config.toml
model = "contrastive image-text model"
dataset = "photos with spoken descriptions (Open Images, Localized Narratives)"
train_examples = 101725
image_size = 64
crop_scale_min = 0.5
horizontal_flip = true
translate = 0.06
rotation_deg = 10
tokenizer = "char"
vocab_size = 53
loss = "sigmoid"
embed_dim = 128
encoder_arch = "inception"
encoder_norm = "batchnorm"
encoder_activation = "leaky_relu"
encoder_depths = [2, 5, 5]
encoder_kernel_size = 3
encoder_stem = "deep"
encoder_widths = [96, 192, 384]
text_encoder_causal = false
text_encoder_width = 320
text_encoder_layers = 12
text_encoder_norm = "layernorm"
text_encoder_norm_position = "pre"
text_encoder_activation = "gelu"
text_encoder_mlp_ratio = 3
text_encoder_head_dim = 32
text_encoder_fused_qkv = false
text_encoder_bias = "all"
text_encoder_qk_norm = false
text_encoder_layer_scale_init = 1.0
text_encoder_parallel_block = false
text_encoder_inner_norm = false
text_encoder_drop_path = 0.05
text_encoder_positions = "learned"
init = "xavier_uniform"
residual_init = "none"
optimizer = "muon"
muon_scale = "match_rms_adamw"
lr = 0.0031
momentum = 0.95
nesterov = true
orthogonalizer = "polar_express"
adamw_lr_other_params = 0.00089
steps = 7400
batch_size = 128
epochs = 9.3
lr_schedule = "wsd"
decay_fraction = 0.2
final_lr_fraction = 0.1
warmup_steps = 740
weight_decay = 0.2
adamw_weight_decay_other_params = 0
Rows from block 4 of the text encoder of a small contrastive image-text model, named by matrix and row number. Rows with one number belong to one neuron. Each number is 128 + 32 x the weight over its row's rms, rounded and kept within 0 to 255. All counts start at 0. Numbers have three digits each.
After each neuron's rows are labels from the 100 texts, of 14976, where the neuron reaches its highest value: "tokens" is the input token at the peak. Only what is clearly more common there than usual is listed. The data: photos with spoken descriptions (Open Images, Localized Narratives).
# fc1: MLP up (text_encoder.blocks.4.mlp.fc1.weight, 960x320), inputs 200-239
# fc2: MLP down (text_encoder.blocks.4.mlp.fc2.weight, 320x960, transposed), outputs 200-239

fc1.395:112101126121072166108097137168150131143140196126138113115119106138148156153126076176162100164113121080104111085114163125
fc2.395:152117168151145150165158108185099124108168162166114122107102116087148181121085153179127078120144167103109156100065168150
tokens: "l"

fc1.221:118059127102087080092088146166207112107141108180144139106158106133120117109166109118080045129089111115116137173168111073
fc2.221:139149162096209069124112136168141150152121138119150151118142113096120120097133094112116155151115145166123135125112146147
tokens: "i"; "p"; "c"

fc1.499:091099159103124131149097131155088097091139165112173127113127173141072132125108094140102121083133185068141107101140150140
fc2.499:127077162117157101148218114119115145113096182132150112078147118061144076122148134122097166149207138122143079111101134089
tokens: "s"; "r"; "a"

fc1.312:126113127148154160108122130118135136123130122107041140100106198139132103158076155109177059141170081156149152182118114081
fc2.312:107196159154139093159148195137152086104099135118126105101114181196096095144109181089084154116121174109159178166167109134
tokens: " "; "c"

fc1.105:139159121095119132151086127159153154170131154173125126120190152143107221109178124095151096188092171134138113107140167131
fc2.105:161146096113078155107147101160101131120111131159138129166091146179124128083201154133062190134100170143141149139130143152
tokens: "h"

fc1.144:184106086048109103105145134124134142092107189162072096119175113071183138100117140101107187173121118140088127097187169149
fc2.144:125094099102127153111174080124103122110149163146129117169194179178173096098162166150103163084087127183103156184169154086
tokens: "h"

fc1.513:149121101142117090086149171094154133163105148115105151154152112145090145098159135101138128083178139150120158133170104121
fc2.513:149134112126123146150143106144137194159092158138072138126100141101175120210141170127085174184189079138173172046176141077
tokens: "u"

fc1.416:128099087143130161113123104169154149114088137081142079154120160113143135146171104147095104137065142206121162127174126111
fc2.416:113146128153149072100157064034121125156114177143145087114125098110130131082068154129104109102145141099135153146108151179
tokens: "l"; "o"

fc1.281:115111119094068141166172130178097102143148129157110103112090141145148144175147136073082084143141156175131159118122172186
fc2.281:111127090168189142113136081141099156157101120171113164159161166104110083127172127109175095125104105138079223113120126110
tokens: "p"; "t"; "n"

fc1.239:108117109141114130108173160091119121101099167123122099099147123118134138093142157112197163117118089178096113104131118143
fc2.239:061110129128082097155138148073132130111151169147136195119151183176129082084114126109108123108113134161126110118121110101
tokens: "b"; "i"; "k"; "w"

fc1.256:073082102152128119166131082146099159172061124080058083132148071191151132162137145092137198175095154114106050130180104123
fc2.256:128185121161145215161138195114162092093183092127109114124180088153182124134105096124129150148096140120167116105136157166
tokens: "k"; "c"

fc1.67:127169184135126121140100092156093167125145107118122148135131135161085105169107070116124139220141124162177102153078119094
fc2.67:114121158139111111151077104083116096131111125149136152113134147113140137084121141099129070113240137088083124170141111123
tokens: "f"; "o"; "c"

fc1.751:132115092099144156069130179125109134154116153137132082129150166150125111085124146152103118113089060173150111140132047119
fc2.751:115104172124137098122149149088148104120137149129111143141129136149159072131060147084136190152110153184138161154162081174
tokens: "r"; "t"

fc1.652:150100101124117084162125170082135118147145099168158135129118161121047136159130193099120064129059156069128128125163152168
fc2.652:155162202144131104094156137133203111085163123084136093128154141164111151071085110108099142132106124118135115151147195163
tokens: "u"

fc1.236:150151147080121122127149169137179157083134092148161083126227137148136140139105135082120125167096085141128109096141149106
fc2.236:123103135078125168145126114092166156132130163076141152208143169166157097094151137107120134100061078128141153188126158138
tokens: "h"

fc1.176:107130153075168154038153159147077112130173090075117078137071140146157121121149085103110045126191097185120176065176123168
fc2.176:160167089143112102135184077137181120139222160142097104132148141085138145086120121167118169125079144123052129082057181102
tokens: "n"; "u"

fc1.517:108078138120158114158098149121119124105184135104092140149205138163050145110149157117143093125110100129093151140080151105
fc2.517:169156127156123170141161116154084094147122150112090096169103084071139122127162097107099137177092102091106137108164094139
tokens: "c"; "o"; "k"

fc1.44:091101126151112085146149115154141158155143132101091088073140145142091154183119079114137155146094119150093152107118140117
fc2.44:095179132130112156124175111165137115126111150149091102101155122146140116151132117171084099121154124177169090169086143099
tokens: "o"; "a"

fc1.384:189165064165094167101123179171081127129121147125120131137196113144099109095092107117174099100082086134114087110110088084
fc2.384:119123153119196107096146187162117110140123129111245105187108155153201098122119128094161139114183174122116090156123159189
tokens: "p"; "o"; "t"; "k"

fc1.125:159176141064126139125139119115074131168132150138094159073165109096104067140087161160116133108110122076105102131166108152
fc2.125:110140167171147188075184148093078150073136121150144101172166159133073124121107140119140161128059124126126082092073087131
tokens: "t"; "d"

fc1.516:158149085173119188096172106150125127145176167122136101141205108127135101158124126095141177093124077081088122144125110162
fc2.516:138091123178095112174130135094103129161125135182134083209129122128166142086148125169122156107098160142060148147119073141
tokens: "c"

fc1.93:155159126103131111123096163171129100117107101038159096181114138096104094108113125168087221118092083130130104061166121115
fc2.93:152138113087136102163123156139179099148108131143119090150145126184123115111127157131156111146082196164080145046139184120
tokens: "r"

fc1.80:138162124133158133155158147064120177137106075144145091138146158086134150154108127200178204163138117103145060075132162118
fc2.80:095174119141116140127114177091100109131138129102071092070138128112127156124151081090106124142087092131080085160095119112
tokens: "o"

fc1.404:108059132112171136101083166099169144099105161193107147097097150130129103113130144136162137195137090121105075116128117146
fc2.404:108142151160102170134144110114143163164152101139134169088151053164113088112141139102094117117133121111177135136161104072
tokens: "l"; "n"

fc1.638:151145111111132106168186118159175101112146080097092137160123151171121132147063110116111142158135142086055155117099117112
fc2.638:090147158121146139077106082213163048135086131152138134160105129136149131111140156172080133116089159094093125156092116147
tokens: "m"; "t"; "c"

fc1.682:158094109084107126139074145098176157177082108138100148158138143156157093094136131138069190142126113131107165094099144168
fc2.682:116100110150139168145113063198083141158143165118132070123116124120099061097129123092159097116145109115123135148070151100
tokens: "w"; "p"; "k"

fc1.339:139076171142123129114114121107119136154093138122104165116089156130119090119155094108082197096118089183134164112109170139
fc2.339:104127096139105132140070033168084151138148183122138134124133150202165104116113110108175083096163135173126135154090160142
tokens: "w"

fc1.324:182120114064090124129180098130114146085130130107134113128099177136153127162126126085179068108121112079114085141061159117
fc2.324:151134146123105093155109144170122174089116085142198125156155106134070182129194133126117104128188123139127125142141154113
tokens: "g"

fc1.147:105128115097111098141218154109080143141112126145138080142150085087104090155177148154174127141149138113133115117153074089
fc2.147:126143154100188074101161125190140082126140158108101159090112125094125075068130145167151139081124117100113151128120147204
tokens: "t"

fc1.766:070162148120200128142134126194118055090119179137104126122073123135171139152122061109085111095174128081122156177095085101
fc2.766:133131152082178145142123111117081150184162099104156060139106155086174153157136111116131097092112110084140087171076130128
tokens: "s"; "a"

fc1.77:158169113136139088094158070090118116125138124073152118166138176095106128118116095130136240093115150143160109093150127157
fc2.77:094118155149125217125130146154148120063098164120138080146125137176150100136130158151102067166101131132155118198122178085
tokens: " "; "o"

fc1.583:066141135114092078129134133060097140112061172164099093146139119089097080137100184089129133117146110090210147142129085143
fc2.583:122134107125127100213106166147053149124107132099143102151091137110096179124126124110094140109042175114151186119099171115
tokens: "e"

fc1.530:175048160143153049124073118121081165170116182117078184150164116090104117113134121146146112151148068157183081041143122182
fc2.530:140154179129155060107134125081069140196185154180136111165137125080123092112156164144100150145118092183165118165117119127
tokens: "g"

fc1.407:097164146085131107150097187135159147173167084174097137093089139153152179136161114148151170164110092096146103091119068147
fc2.407:093154200101093171119149129147116148098101185095140111131132116143123158106113161118104150110111180096141116136108150156
tokens: " "

fc1.168:113122102124036172140168160131156125137104178160145090121130128136139178121143125110143128176092066180101109075162106164
fc2.168:114127145094103123161068161072183127066135122125105106129169160151157126097149116115157120079064063146119130127131147110
tokens: "k"; "u"; "o"

fc1.83:131128144076129111124128150096104094153131125175184141125107135142084104097115097114215153167189113110145136119135137151
fc2.83:106073194160102090165158173142133151159157115079146127134140138089161098064155092120187144088105128055106138181208144108
tokens: "s"

fc1.315:114126086115146163110165089104112066117142205112134180131082135129117121085116053109135076105121142085119142153171122086
fc2.315:144120200098106154133122137104133084123136100156141136160150139113133140092148049146118124076153142074131110176136152122
tokens: "s"; "a"; "r"

fc1.397:088141123117157173157129155129117116154169166130114090118080159070182054122116106147098161140129126133151119085132114177
fc2.397:116165161122058171093072150098189135149079094205146126157158114137129181159169169118122146109154118124135121100155077150
tokens: "m"; "r"

fc1.483:065083133131092131107125091130151122101118135096114099089102157147121122136170126059149131119125132126110143104183098043
fc2.483:092138132107102148158124136175130138062110174082083159118047144129177161105068101111074134074124152090165112100099125149
tokens: "y"; "e"; "g"; "k"

fc1.482:175107152099114118097140080121155106161126094121145156100159126140125177111082109112128158191094176132176122064073146085
fc2.482:165138097127128121090150118155119112106107116100101122135115118137181104118141195170120083123105089159141111170092199098
tokens: "p"; "o"; "t"; "w"

fc1.216:072107119077135176105135144124111076109196150189110131098159147139123123071138172074204122099083144147151105095178153149
fc2.216:109092174126101140113124106093156122087135075139103081130158150138105133097059126142103162151114168112140109126125166153
tokens: "u"; "n"

fc1.234:136154076112104084047075161117106098142152086162153110128116155095102139085105099174172122115140084085125096111101064114
fc2.234:107117181120112178147153133133117180121130103119186126115155152143142112189082120073127156080066155167138086151128155110
tokens: "w"; "e"

fc1.742:085132100071114117162096108166118180139049122122145126132173113173134153174167113097164158171154139119106137134153125078
fc2.742:084121102174131099124123175121081166075099088147115123156141174116151152120084148112122176149151198111145100078133142048
tokens: "a"

fc1.85:109145118069128142143185155137105102184116104104131138132163101114142044146178146128130114071106137175067109159168096127
fc2.85:097181156157203168140109115142120138145062071131141143100131163116140112131156090114162154106119164076186125143165115105
tokens: "k"; "o"

fc1.366:090122072105111144109192102112102162148144131148142159186119128143079120184166123183093150124162144111139145143099149100
fc2.366:120104150088110128151091064122064111165111160094096141143142127143089110117135074173166170107133158118103111151105086174
tokens: "d"

fc1.424:190115154146110132087134058127129103154171128110162088135118155089029132195114106100106154083119070143084127115153140087
fc2.424:127088124139106168194139138179078081144111202147178087134110138118188068109095207090108109098105098169113107092166152103
tokens: "p"; "i"

fc1.226:129120086102173107141081083174151102048133155113131163142203102078121126120179084077145088114112118107059108174188186114
fc2.226:081113174137132127098125173121097151099086132202143153116066151141165106137182180131159102126155099077172168117129115122
tokens: "r"; "o"

fc1.362:127104138091133154157085153091150113109177059100172120106112120148125125146106121188119040129096100225124141077092092102
fc2.362:108107166155154186125076106100155114151100107133151174151090163120137125127161105154136107155108115150153069123136181136
tokens: "b"

fc1.733:115083125099087096114190156213098121111170118086116152098121194144087139166090156185166158138099126158105110062123113192
fc2.733:117195144070126096148102148093106168124144120137120132123120135184105158134082117082171091150095079133152122133135127117
tokens: "y"

fc1.526:106118105134118097142120165163143082163216133208118177140101127069137148079156104140163162147140124126175128091107118155
fc2.526:128134198111136133111154113108145124093075157136144092080137107145185152076107119123155143070148131162122093134154152170
tokens: "h"; "t"

fc1.491:159154148094126117109132149192160151136167072119136111111117139081102114144164087155107129136161158140142126084139178084
fc2.491:101144077079145160145105110123048091145110183160157141106045124196136132134094162131083108162108130133128145147148106084
tokens: "o"; "p"

fc1.661:117137074127150136168106130078162137085125105115144083149170113125145069149161110130082147194114131163162155183123101126
fc2.661:135150136166119133125125106132153104129124119171157087109148065113149104036157180082129174112108129195193117121097129100
tokens: "s"; "n"; "p"

fc1.122:127124097153062127135141126130146146170138135170054121101129092155130116159148165078194107153162151132123160088151134151
fc2.122:114135107062140134160090112155152188126159115102116063136124187103051150139119110129088158115078165145117134124098100195
tokens: "m"; "r"

fc1.698:104150102136167149176144108069124134136147082153122092120112132128084083136143185118096110134156168094144173090164136066
fc2.698:154154092114110085134157114113152120227111148167184172130135105083109107110149156097123072122149129130125059135115072132
tokens: "u"

fc1.41:175101090093082119078140121116203132078148080158107145150106165122174180166079090117113187152145123083137135115112095162
fc2.41:077103195141165133140137134121098094128135165105100138128145101105154146157140143117174085064117163185114151110053138075
tokens: "l"; "r"

fc1.14:114067114172117110134140103120139136109077098084115164117176163120116121126121120131108132157161109153154114135109157109
fc2.14:109077178138203140125167104084158105132104184089168109132110185093114140118106144143087190149127047139082117159128107134
tokens: "n"; "p"

fc1.104:156182160091062145130124155105096158121165133159128110097102115152177181186078084153125124113090176128092157105148117145
fc2.104:141117138064108050172138133156133134177184099116103091143134150104196108172149160146174128085114114191098106086098193099
tokens: "e"

fc1.617:104135099142094132133055159101163174177130139159095054115094082191091135097151133119149170089141099136111143145128116096
fc2.617:101171109156080159115148133077197122161146145094142172072117133122108185074129193036193109148082148155118129193134104117
tokens: "o"

fc1.620:091096102132092137082163169122105155085088084051135103164087133097113107122087183124061142162177160098136137118151148145
fc2.620:078143127083144160116138133121158068152128142127118170137130136099142184149150142136095102100142160128129123154112146116
tokens: "m"; "a"; "v"

fc1.649:183160144124133139104147114139149116165168125097099138103094156180101154096101107111155122111158089123107132100096110153
fc2.649:127096131169109143158141105138124163071159060195115187153160086130163146146075181138056141177123079077120106154186117081
tokens: "y"; "o"; "r"

fc1.442:193134078061154119118168144090124129113106158160109105131119137039109117126181141079131131137132112166173127134108109099
fc2.442:120104144110117106118144071126159109148141164163127149157135118118158101073168107172199110166120083131126137133108123105
tokens: "a"

fc1.495:148125102124134103119137136079138194115121132176108153103129144148069197136146107120114112136142161129177090111119160104
fc2.495:128136124168185136092125114142139112124137181112116116113135133125149105135101194150137176119159189134151112111089096146
tokens: "s"; "n"; "i"; "r"

fc1.355:123186137110099164137144191096071161155186130118082198115166118129168159111135148095106108189127124133107127083152125118
fc2.355:138112145152130185170099125120124104123142148143171135142215096099089122161134149175122118153179071159148133065130130155
tokens: "r"

fc1.152:124114144130134133158072113115028168082125155111093130200094100069138145104081055130133170129099150125120074126083150137
fc2.152:121152137131110107159139144107152136140176119155103113121149142151184049157160140063123097148129185114176104114105151088
tokens: "a"

fc1.364:120133096109107128092132088125135168120129086144114202205108095118076108152094137127098110094105138110131128163193116141
fc2.364:094127121187111098120170098091123085136148129120060115156195102108142143140122140069110197117054132107084097136144134122
tokens: "c"

fc1.656:120090185084142124139117210087146148174146154095078092127156094129092123087112107097133116167167129158117107103139108135
fc2.656:111118106215141130099146125166168089093184107161147131110133099167159147159152121178134149153123146156156136167170089099
tokens: "b"; "k"; "o"

fc1.242:130143076107119100099133123132148066139105169182084130103136123131141054135114167135137172108115083130156126114141128176
fc2.242:097088100166093145130089143066063169093111108092151155076130128118114083104132128163137107114102141155131116093095087104
tokens: "t"

fc1.576:105164142129084082106147096167137154099127159157116116131148102139098119103201164126199138138134097176169142090093106081
fc2.576:156078163153162120086079203057164156126126131188074140073094109087170159170120148090047140123111116106132175151112163130
tokens: "d"; "o"

fc1.12:102146064152070105151123176109104117059060129077122109080171145183092118124152109100040134155148143106152096177182101201
fc2.12:123158033114128167048160106107139114116132114147093157150112140103124121151133077116124092140150161166133086119139092122
tokens: "b"; "n"

fc1.624:118156085085063074086072127135172171110150154132111090096098111059142077028156162137158133167088096110180148135190111143
fc2.624:127142099137114159169151038123170150093123160161117052162123155072157136099103160131142155114128126126155156149125140126
tokens: "h"

fc1.29:138074148088096163130129099183152125126149142148120113150149138094106110156118116147137125084146098095152072086102168130
fc2.29:106173158113112135040114148178166155083203138106094137147169107120205115132157133119109160146128059191149152115115140160
tokens: "w"

fc1.392:104159117135147087117181136167070082129158149171175109154171134091110141088207123123133162076081120156190119163078139103
fc2.392:143151199129143130090180117098137143140130114114139134153097120131178176121122145143174187089119104163137150146156071177
tokens: "t"

fc1.494:151129090082107164140049111172121164167202130154109103084086144172093111158073144073198070115066182072145057143139113116
fc2.494:112154122150157120161153146131099144054150047117099101151122163136092174098115130082108149152146153175142139167128102138
tokens: ","

fc1.62:121115106044105115114146155090119122131156123124127121067076170102064148115094161166125128151122121140150099141123126102
fc2.62:071157178086107124138136118078122085111126124154120108155176072092141151189126082095113125116124068088144123065102136168
tokens: "v"; "u"; "b"

fc1.657:155152083115098126071119100167160139161133113142079088149151091107107171130114104127147167132123107048113078164141172138
fc2.657:103155129136119150151133110106158096159158108074033123172161119155175137132130062084114144104097138040135149098128148080
tokens: "c"; "k"

fc1.574:149159139095066139106073103129141099148112138153131174141118170142103126132118126168153140110129143062160124112142139061
fc2.574:114077086115103122113120062141184171141110133086165209142149113149118108161161129181155135190143104117158146158102134146
tokens: "a"; "t"; "v"

fc1.230:117120098081146134068108092130155080140179125128145102131167135077098180156147107182127130127143101137122167157111134099
fc2.230:155094115144160162116151146140096148195074120154139143073132120197151077105106120084106125174147183150089117108159128110
tokens: "f"; "p"

fc1.47:118121151124172102059140182128152112134183093157104076103136142134134175166071086119232133111084074134131130153135114137
fc2.47:137136167147113129186173102131111088075103179129116131201110105109127206159092146138041075122089166166126087114110176102
tokens: "y"; "o"; "u"

fc1.6:139141122106134161140190114128118137153151106065151143123109151121170149119117115150159123118115093135197063159117215151
fc2.6:148069133108173105126070182150153133152099144095144174050137148150174158089157149127159165124116089187177113139096162150
tokens: "i"

fc1.69:124126119132112085096085145175131121125077162126095162159191156121150153131136075110142149142046113104085095144134092157
fc2.69:136079118112144022092080227123099146147120128121116119103130114146144095158149081177099080189158139179118084159131158133
tokens: "n"

fc1.519:101093083122113182186138132174124121075150171132148163053143166119162119131147156121169106158105148146132081130127146068
fc2.519:152150159154084198101131170128152085141128087070132151083190156133087119088138155110143158085113116091162152127087130161
tokens: "a"

fc1.528:114089109066144091152092129140190101123146049099150131123141064150109107126167132097151099162119143126133084190113120121
fc2.528:150173160122195137078126106149133133114118129083131154148112138142115133182117202126124145172123156145161146108125095130
tokens: "o"; "m"; "g"

fc1.277:110124100117175137122154144186122088087102144107139127173149174127130164186147088096098146150129093139116171079103104113
fc2.277:173131130134121129135153131101139110088132118141104143173154150106128137123110188081159123117152154112092103146150164106
tokens: "r"; "c"

fc1.725:118108113175113124146124127123103152150206150158065145078134115088144122119121183126088157140081083110146128172157093125
fc2.725:086125097113104083118112137117102098135111106140157138126127093113146108089137136181168166126219157076086147127131148154
tokens: "m"

fc1.48:088145175049171127110196130114114124121146116108130129076137179158133105090142076124166116102109103117115160175138109160
fc2.48:124103147079171162145100089097106089142106127117137149146136131078110197088146105084138134096043101063132135161122140150
tokens: "s"

fc1.511:142140159123128127090131121109119108147162106086103101099137114097097103109157146099171103046110092126207105120073175168
fc2.511:150201105105178061185155063158080156186092112159101126068083142159137149060100106095108093132150140086136188167104072121
tokens: "h"

fc1.457:112181083100132127105100123133164139121105084116096143130181111153149148148148176162107146140099136134120162039183079148
fc2.457:151145130115099193142101106106143100201124127172118128130220170130197119178112169145146125059095127153122138159131126148
tokens: "m"; "t"

fc1.79:090128140169108204136106193094161166164152107130156114108149190123110140138137142080113177079062064127113116141083106098
fc2.79:122128103141101147078167114182169139157088108176186088092155123162143122108139154160214081097119167131110118124126133103
tokens: "k"; "r"; "m"

fc1.156:126109052172122154156175120146077193063170184116125086138100164128107123115110090163123091131170101126140123099155098132
fc2.156:114182155121096147150105149036159103103160105176181182142189147120133152059072111105179126110140055127179092112091146093
tokens: "c"

fc1.417:145171123115123098111143130073144155181151116134072113116183124167121112066112133131177150124182152100116118101147108154
fc2.417:104129165151095173103109164192129111065115131121123164162093176138130151152117169128104148172100156099094072155131150061
tokens: "b"; "r"

fc1.373:190151137102128101098141108152154150173100112083153126158140188174098088113085090111103138133118145154130092107091080129
fc2.373:116093124145198108095106069137161130138120105157105095197119077172122127193154167117066089137119085076115144107153088118
tokens: "k"

fc1.490:078180138139123092089121130107094076117120127181069110118156128069134114162145123138165085105139068092148130120175124177
fc2.490:106126123128143071126106177101144121139145117086111148138117168166081097145173131123135165107134148190134124138103098131
tokens: "a"

fc1.561:149109120106102159164120045098110160167255106128139141112152140178123087130133148112128100156095080098115105153163083143
fc2.561:095138124154165134091076085108133135126168126159196088146144087221127126175145091134136133141126136085139126151150096115
tokens: "i"; "l"; "d"; "h"

fc1.685:154119089091160199084155095110110107115159093128136112170128144140034114122198176105061095108080090146114148087101102129
fc2.685:172162141088064132135163106107079195162154161140094151071090114090093131135160144135115212094132122070087114091143102132
tokens: "o"

fc1.618:177102158105150214156140104097117131094150123065115105168054112173122073106096116164147126146156142154189097094127146105
fc2.618:069117161123120154132132072093142139160160109083081115157138127135100146146167103099122141091161086121143130103151147109
tokens: "k"; "i"; "v"; "a"

fc1.267:141054138127098070170086170096135110081106135088155100148123116153095110158094163137126123115125168114154106102088123118
fc2.267:094145079120068125128214082096175091116187178131143112126166119131151156142146095156067120138097180110090146170110126093
tokens: "v"; "t"; "b"