config.yaml
model: "contrastive image-text model"
dataset: "photos with spoken descriptions (Open Images, Localized Narratives)"
train_examples: 101725
image_size: 64
crop_scale_min: 0.5
horizontal_flip: true
translate: 0.06
rotation_deg: 10
tokenizer: "char"
vocab_size: 53
loss: "sigmoid"
embed_dim: 128
encoder_arch: "inception"
encoder_norm: "batchnorm"
encoder_activation: "leaky_relu"
encoder_depths: [2, 5, 5]
encoder_kernel_size: 3
encoder_stem: "deep"
encoder_widths: [96, 192, 384]
text_encoder_causal: false
text_encoder_width: 320
text_encoder_layers: 12
text_encoder_norm: "layernorm"
text_encoder_norm_position: "pre"
text_encoder_activation: "gelu"
text_encoder_mlp_ratio: 3
text_encoder_head_dim: 32
text_encoder_fused_qkv: false
text_encoder_bias: "all"
text_encoder_qk_norm: false
text_encoder_layer_scale_init: 1.0
text_encoder_parallel_block: false
text_encoder_inner_norm: false
text_encoder_drop_path: 0.05
text_encoder_positions: "learned"
init: "xavier_uniform"
residual_init: "none"
optimizer: "muon"
muon_scale: "match_rms_adamw"
lr: 0.0031
momentum: 0.95
nesterov: true
orthogonalizer: "polar_express"
adamw_lr_other_params: 0.00089
steps: 7400
batch_size: 128
epochs: 9.3
lr_schedule: "wsd"
decay_fraction: 0.2
final_lr_fraction: 0.1
warmup_steps: 740
weight_decay: 0.2
adamw_weight_decay_other_params: 0
Rows from block 6 of the image encoder, named by matrix and row number. Rows with one number belong to one channel. Each number is 128 + 24 x the weight over its row's rms, rounded and kept within 0 to 255. All counts start at 0. Numbers have three digits each. After the name is the row's rms in percent of the matrix's.
# r30: branch 2 reduce pointwise conv (encoder.blocks.6.r3.0.weight, 48x192x1x1), inputs 128-191
# b30: branch 2 3x3 conv (encoder.blocks.6.b3.0.weight, 72x48x3x3, transposed), outputs 16-23, a 3x3 kernel for each
r30.5 091:123135111150142152144118103119094114117150116082113102102134114108143153128120117119147101114095132137145124118137101121141131105139159170095094156136133086114128157139155114162121138170120103
b30.5 080:163109107144101113119115126166142151091099109126097107137139114146116107126137134161118123115100124108114090073073103102111129157167157128128131136123108121120131096106133100132145140140129110124152088083091120105133
r30.6 095:130129126109149117128117139166146145132128123126149151139113126129139099121142113141136118139129114131162121125127143130131081139113119122107166160136106101175127104131123111157138149092118137
b30.6 100:131144127132097106143099116109137142128103087140104123112117087172142137139146126112120133111131114108105089110154171128142165112156099113107097132126110115151159142119122113142167142106150089073104147170124096118115
r30.7 098:127128125127128133123113120140133136128111127121136116119134100158107147148130101146133157128139147117099124157137115098141132119144125142116136141122121147134170121158161098101132094159149122
b30.7 094:128098133123098124153083133103117145122132115121124126141159127153105118072069106135121118116163081147152112117087111114111106137169150122122148137146123140139176116111117124129108129126110109149110162121100163137137
r30.8 103:100115137164092144134138144112124156146162175146133178161133142118120122152103110112130148102142122127153147142132084140129119090130112107089126105144123160139119136151117092138086119145125108
b30.8 096:099098081099126109120128112144109108103120116100113163121118131115111102138131126107133130114107134155169143109110122110119141151123131114152124142131119115085099143125246130147121086074074157145149172089130116125119
r30.9 102:136105122119094125116124138126095133148133127151134131119134115118139128126131141122127169138095147131126128126107107105103109084110115104139114123146134107126133148130128107145094087145117099
b30.9 109:126112120132094125121126165101109104135125105083173206131153140150138152112115109145147110122191121172225108148150152122112133082080093136139124101152136105130137112113114140142152172151119102103130150121130163111082
r30.10 111:137146129132137124147124142122117128137140138184135122152134113134127165115139149119131131144126141108122145180142140123104116141136116124163149112145096137129138156125148119165138137116156106
b30.10 116:082154098111115105147130093145148112155120093085102126134104140148121150089087094107158101147182138153187139106145169117132139098114114103135137061133179096152135096129094102138129183134103108096121141155124137086099
r30.11 098:131144134138128119145114118118154126124117203180133167128130141124122156114117149106139134204135112121116132119179120085124109178103131128103178122163123125128145106107151104099134107130139122
b30.11 099:102116083089122132094122153114121091139129099102171150108124129118127118134152113131163107114155128140169121121103109141125133097115126147134130119160142127115112159136213145150166108089095109148152102153153094106144
r30.12 099:131144119110120139141121135134133138121146107143138126121118162096150098124138132125097160122138115143153135157117111155161131127172107129124135163100166129135119136163115114139117151120136124
b30.12 092:143113154155109147164109155098098121117087084096146121117177112166144129113091117111105115078138077094132057120161179111140139127121129083073116124137129136178203132108128120110122115092109093102124134123098133140104
r30.13 105:130117115107101110129112126126114137133127125132132155116124146117132117184128121129126140140122133128139115129111120125146132090182108131173103138137129114118132132112147076091166143112106133
b30.13 099:132101161120082129109105145092115135114078107145117106109100114121130154132124134148125123132089118089140089122094098113110104112141163081108136130118122115129158115156167095086112108083084102157099128125153130103169
r30.14 094:115157136152109123132147130126106122136154131146121096127125095118153096119112123125129121156150113113133112134122136142096127108135116122104135154147126098161096122089133078137097115162138115
b30.14 089:085125146113111111108138126152127127100152197171111128132133124129164139175179177121124120099130119113119106120117160101111148140148141133146158159099118090113112160149177111186121117095109099124129113117112124167135
r30.15 100:136139105155130116108150134140118121137140151148137153117155126122142176141124121132138121129142152125120125133150134154110120099113105156127155149132096116106134085123148100105126106154144121
b30.15 105:123094136120083126132124099130129165109132141146160113083139145127141138143101121102139091131150112121172089126108090174124105163125133127119136149124128124099127162104233130167127121076104132113127151100124120156116
r30.16 097:133132141116117121137129146113139112125109158114113131125125151129138156181117113136131137155144141126142115127142142108146108178164131104148154113131113166121108135166217114124120149104131183
b30.16 096:093148143113150126097099126083118154088098101118138143097109144147132147133114106115102162122142120131136103134121102121101073117120103076111122116184206123164158126144178137155112109098060094107089197144118145120094
r30.17 095:117127130114097115101140136128136148140145092108129120152095128111143106128138134122123148154139129114128125150109099139155141127156105104163101129138142137165099129107121118101156080103131101
b30.17 106:150118124140125118124160151111091094140086117085169159120112126125097132096120121120115102150153152151130135107133121103114094099110108121135141105093136099102128127127095127103116123115126090144116109143186135075132
r30.18 103:138120140129137141144119132127137132158134110121092077153151106149144152138134138155147148122089133129114136139127130125120122157163102164122125136126152124126156121115134157130092119134118158
b30.18 108:178085080157106119156094118151091100135102122079143177112134139153146116129095085113125101151168129094120096104118126133131124127117121102156167113160192160120115083153078129105096155146125111074118141143104108090100
r30.19 104:142114123126138129115124123137115138130125163186128113114173153122140187126127132127133134113114130137131130136157146130120114109122122139153134107116099143120139148127122093111105077138120121
b30.19 100:086119138110193124152177116113150154144115097135099106150124136103084172112119138108134124124136151138159157158117151119111102125109126115114120143113129090102113116141180111109136135146127121149139178157132145156152
r30.20 095:122135132132119116128155142120122129142147114142123136124144118146129146131119118140159126141066157138117134110137086080128147142116095088158123115125100132127131139131109107127125136178133135
b30.20 106:097131140118118125138135093157141128126150156116103144113146103130141124145149150115140125127138124130163127133108122138131131171120131105119120133153118103113131151107230127167144108066110146127129134107115094118128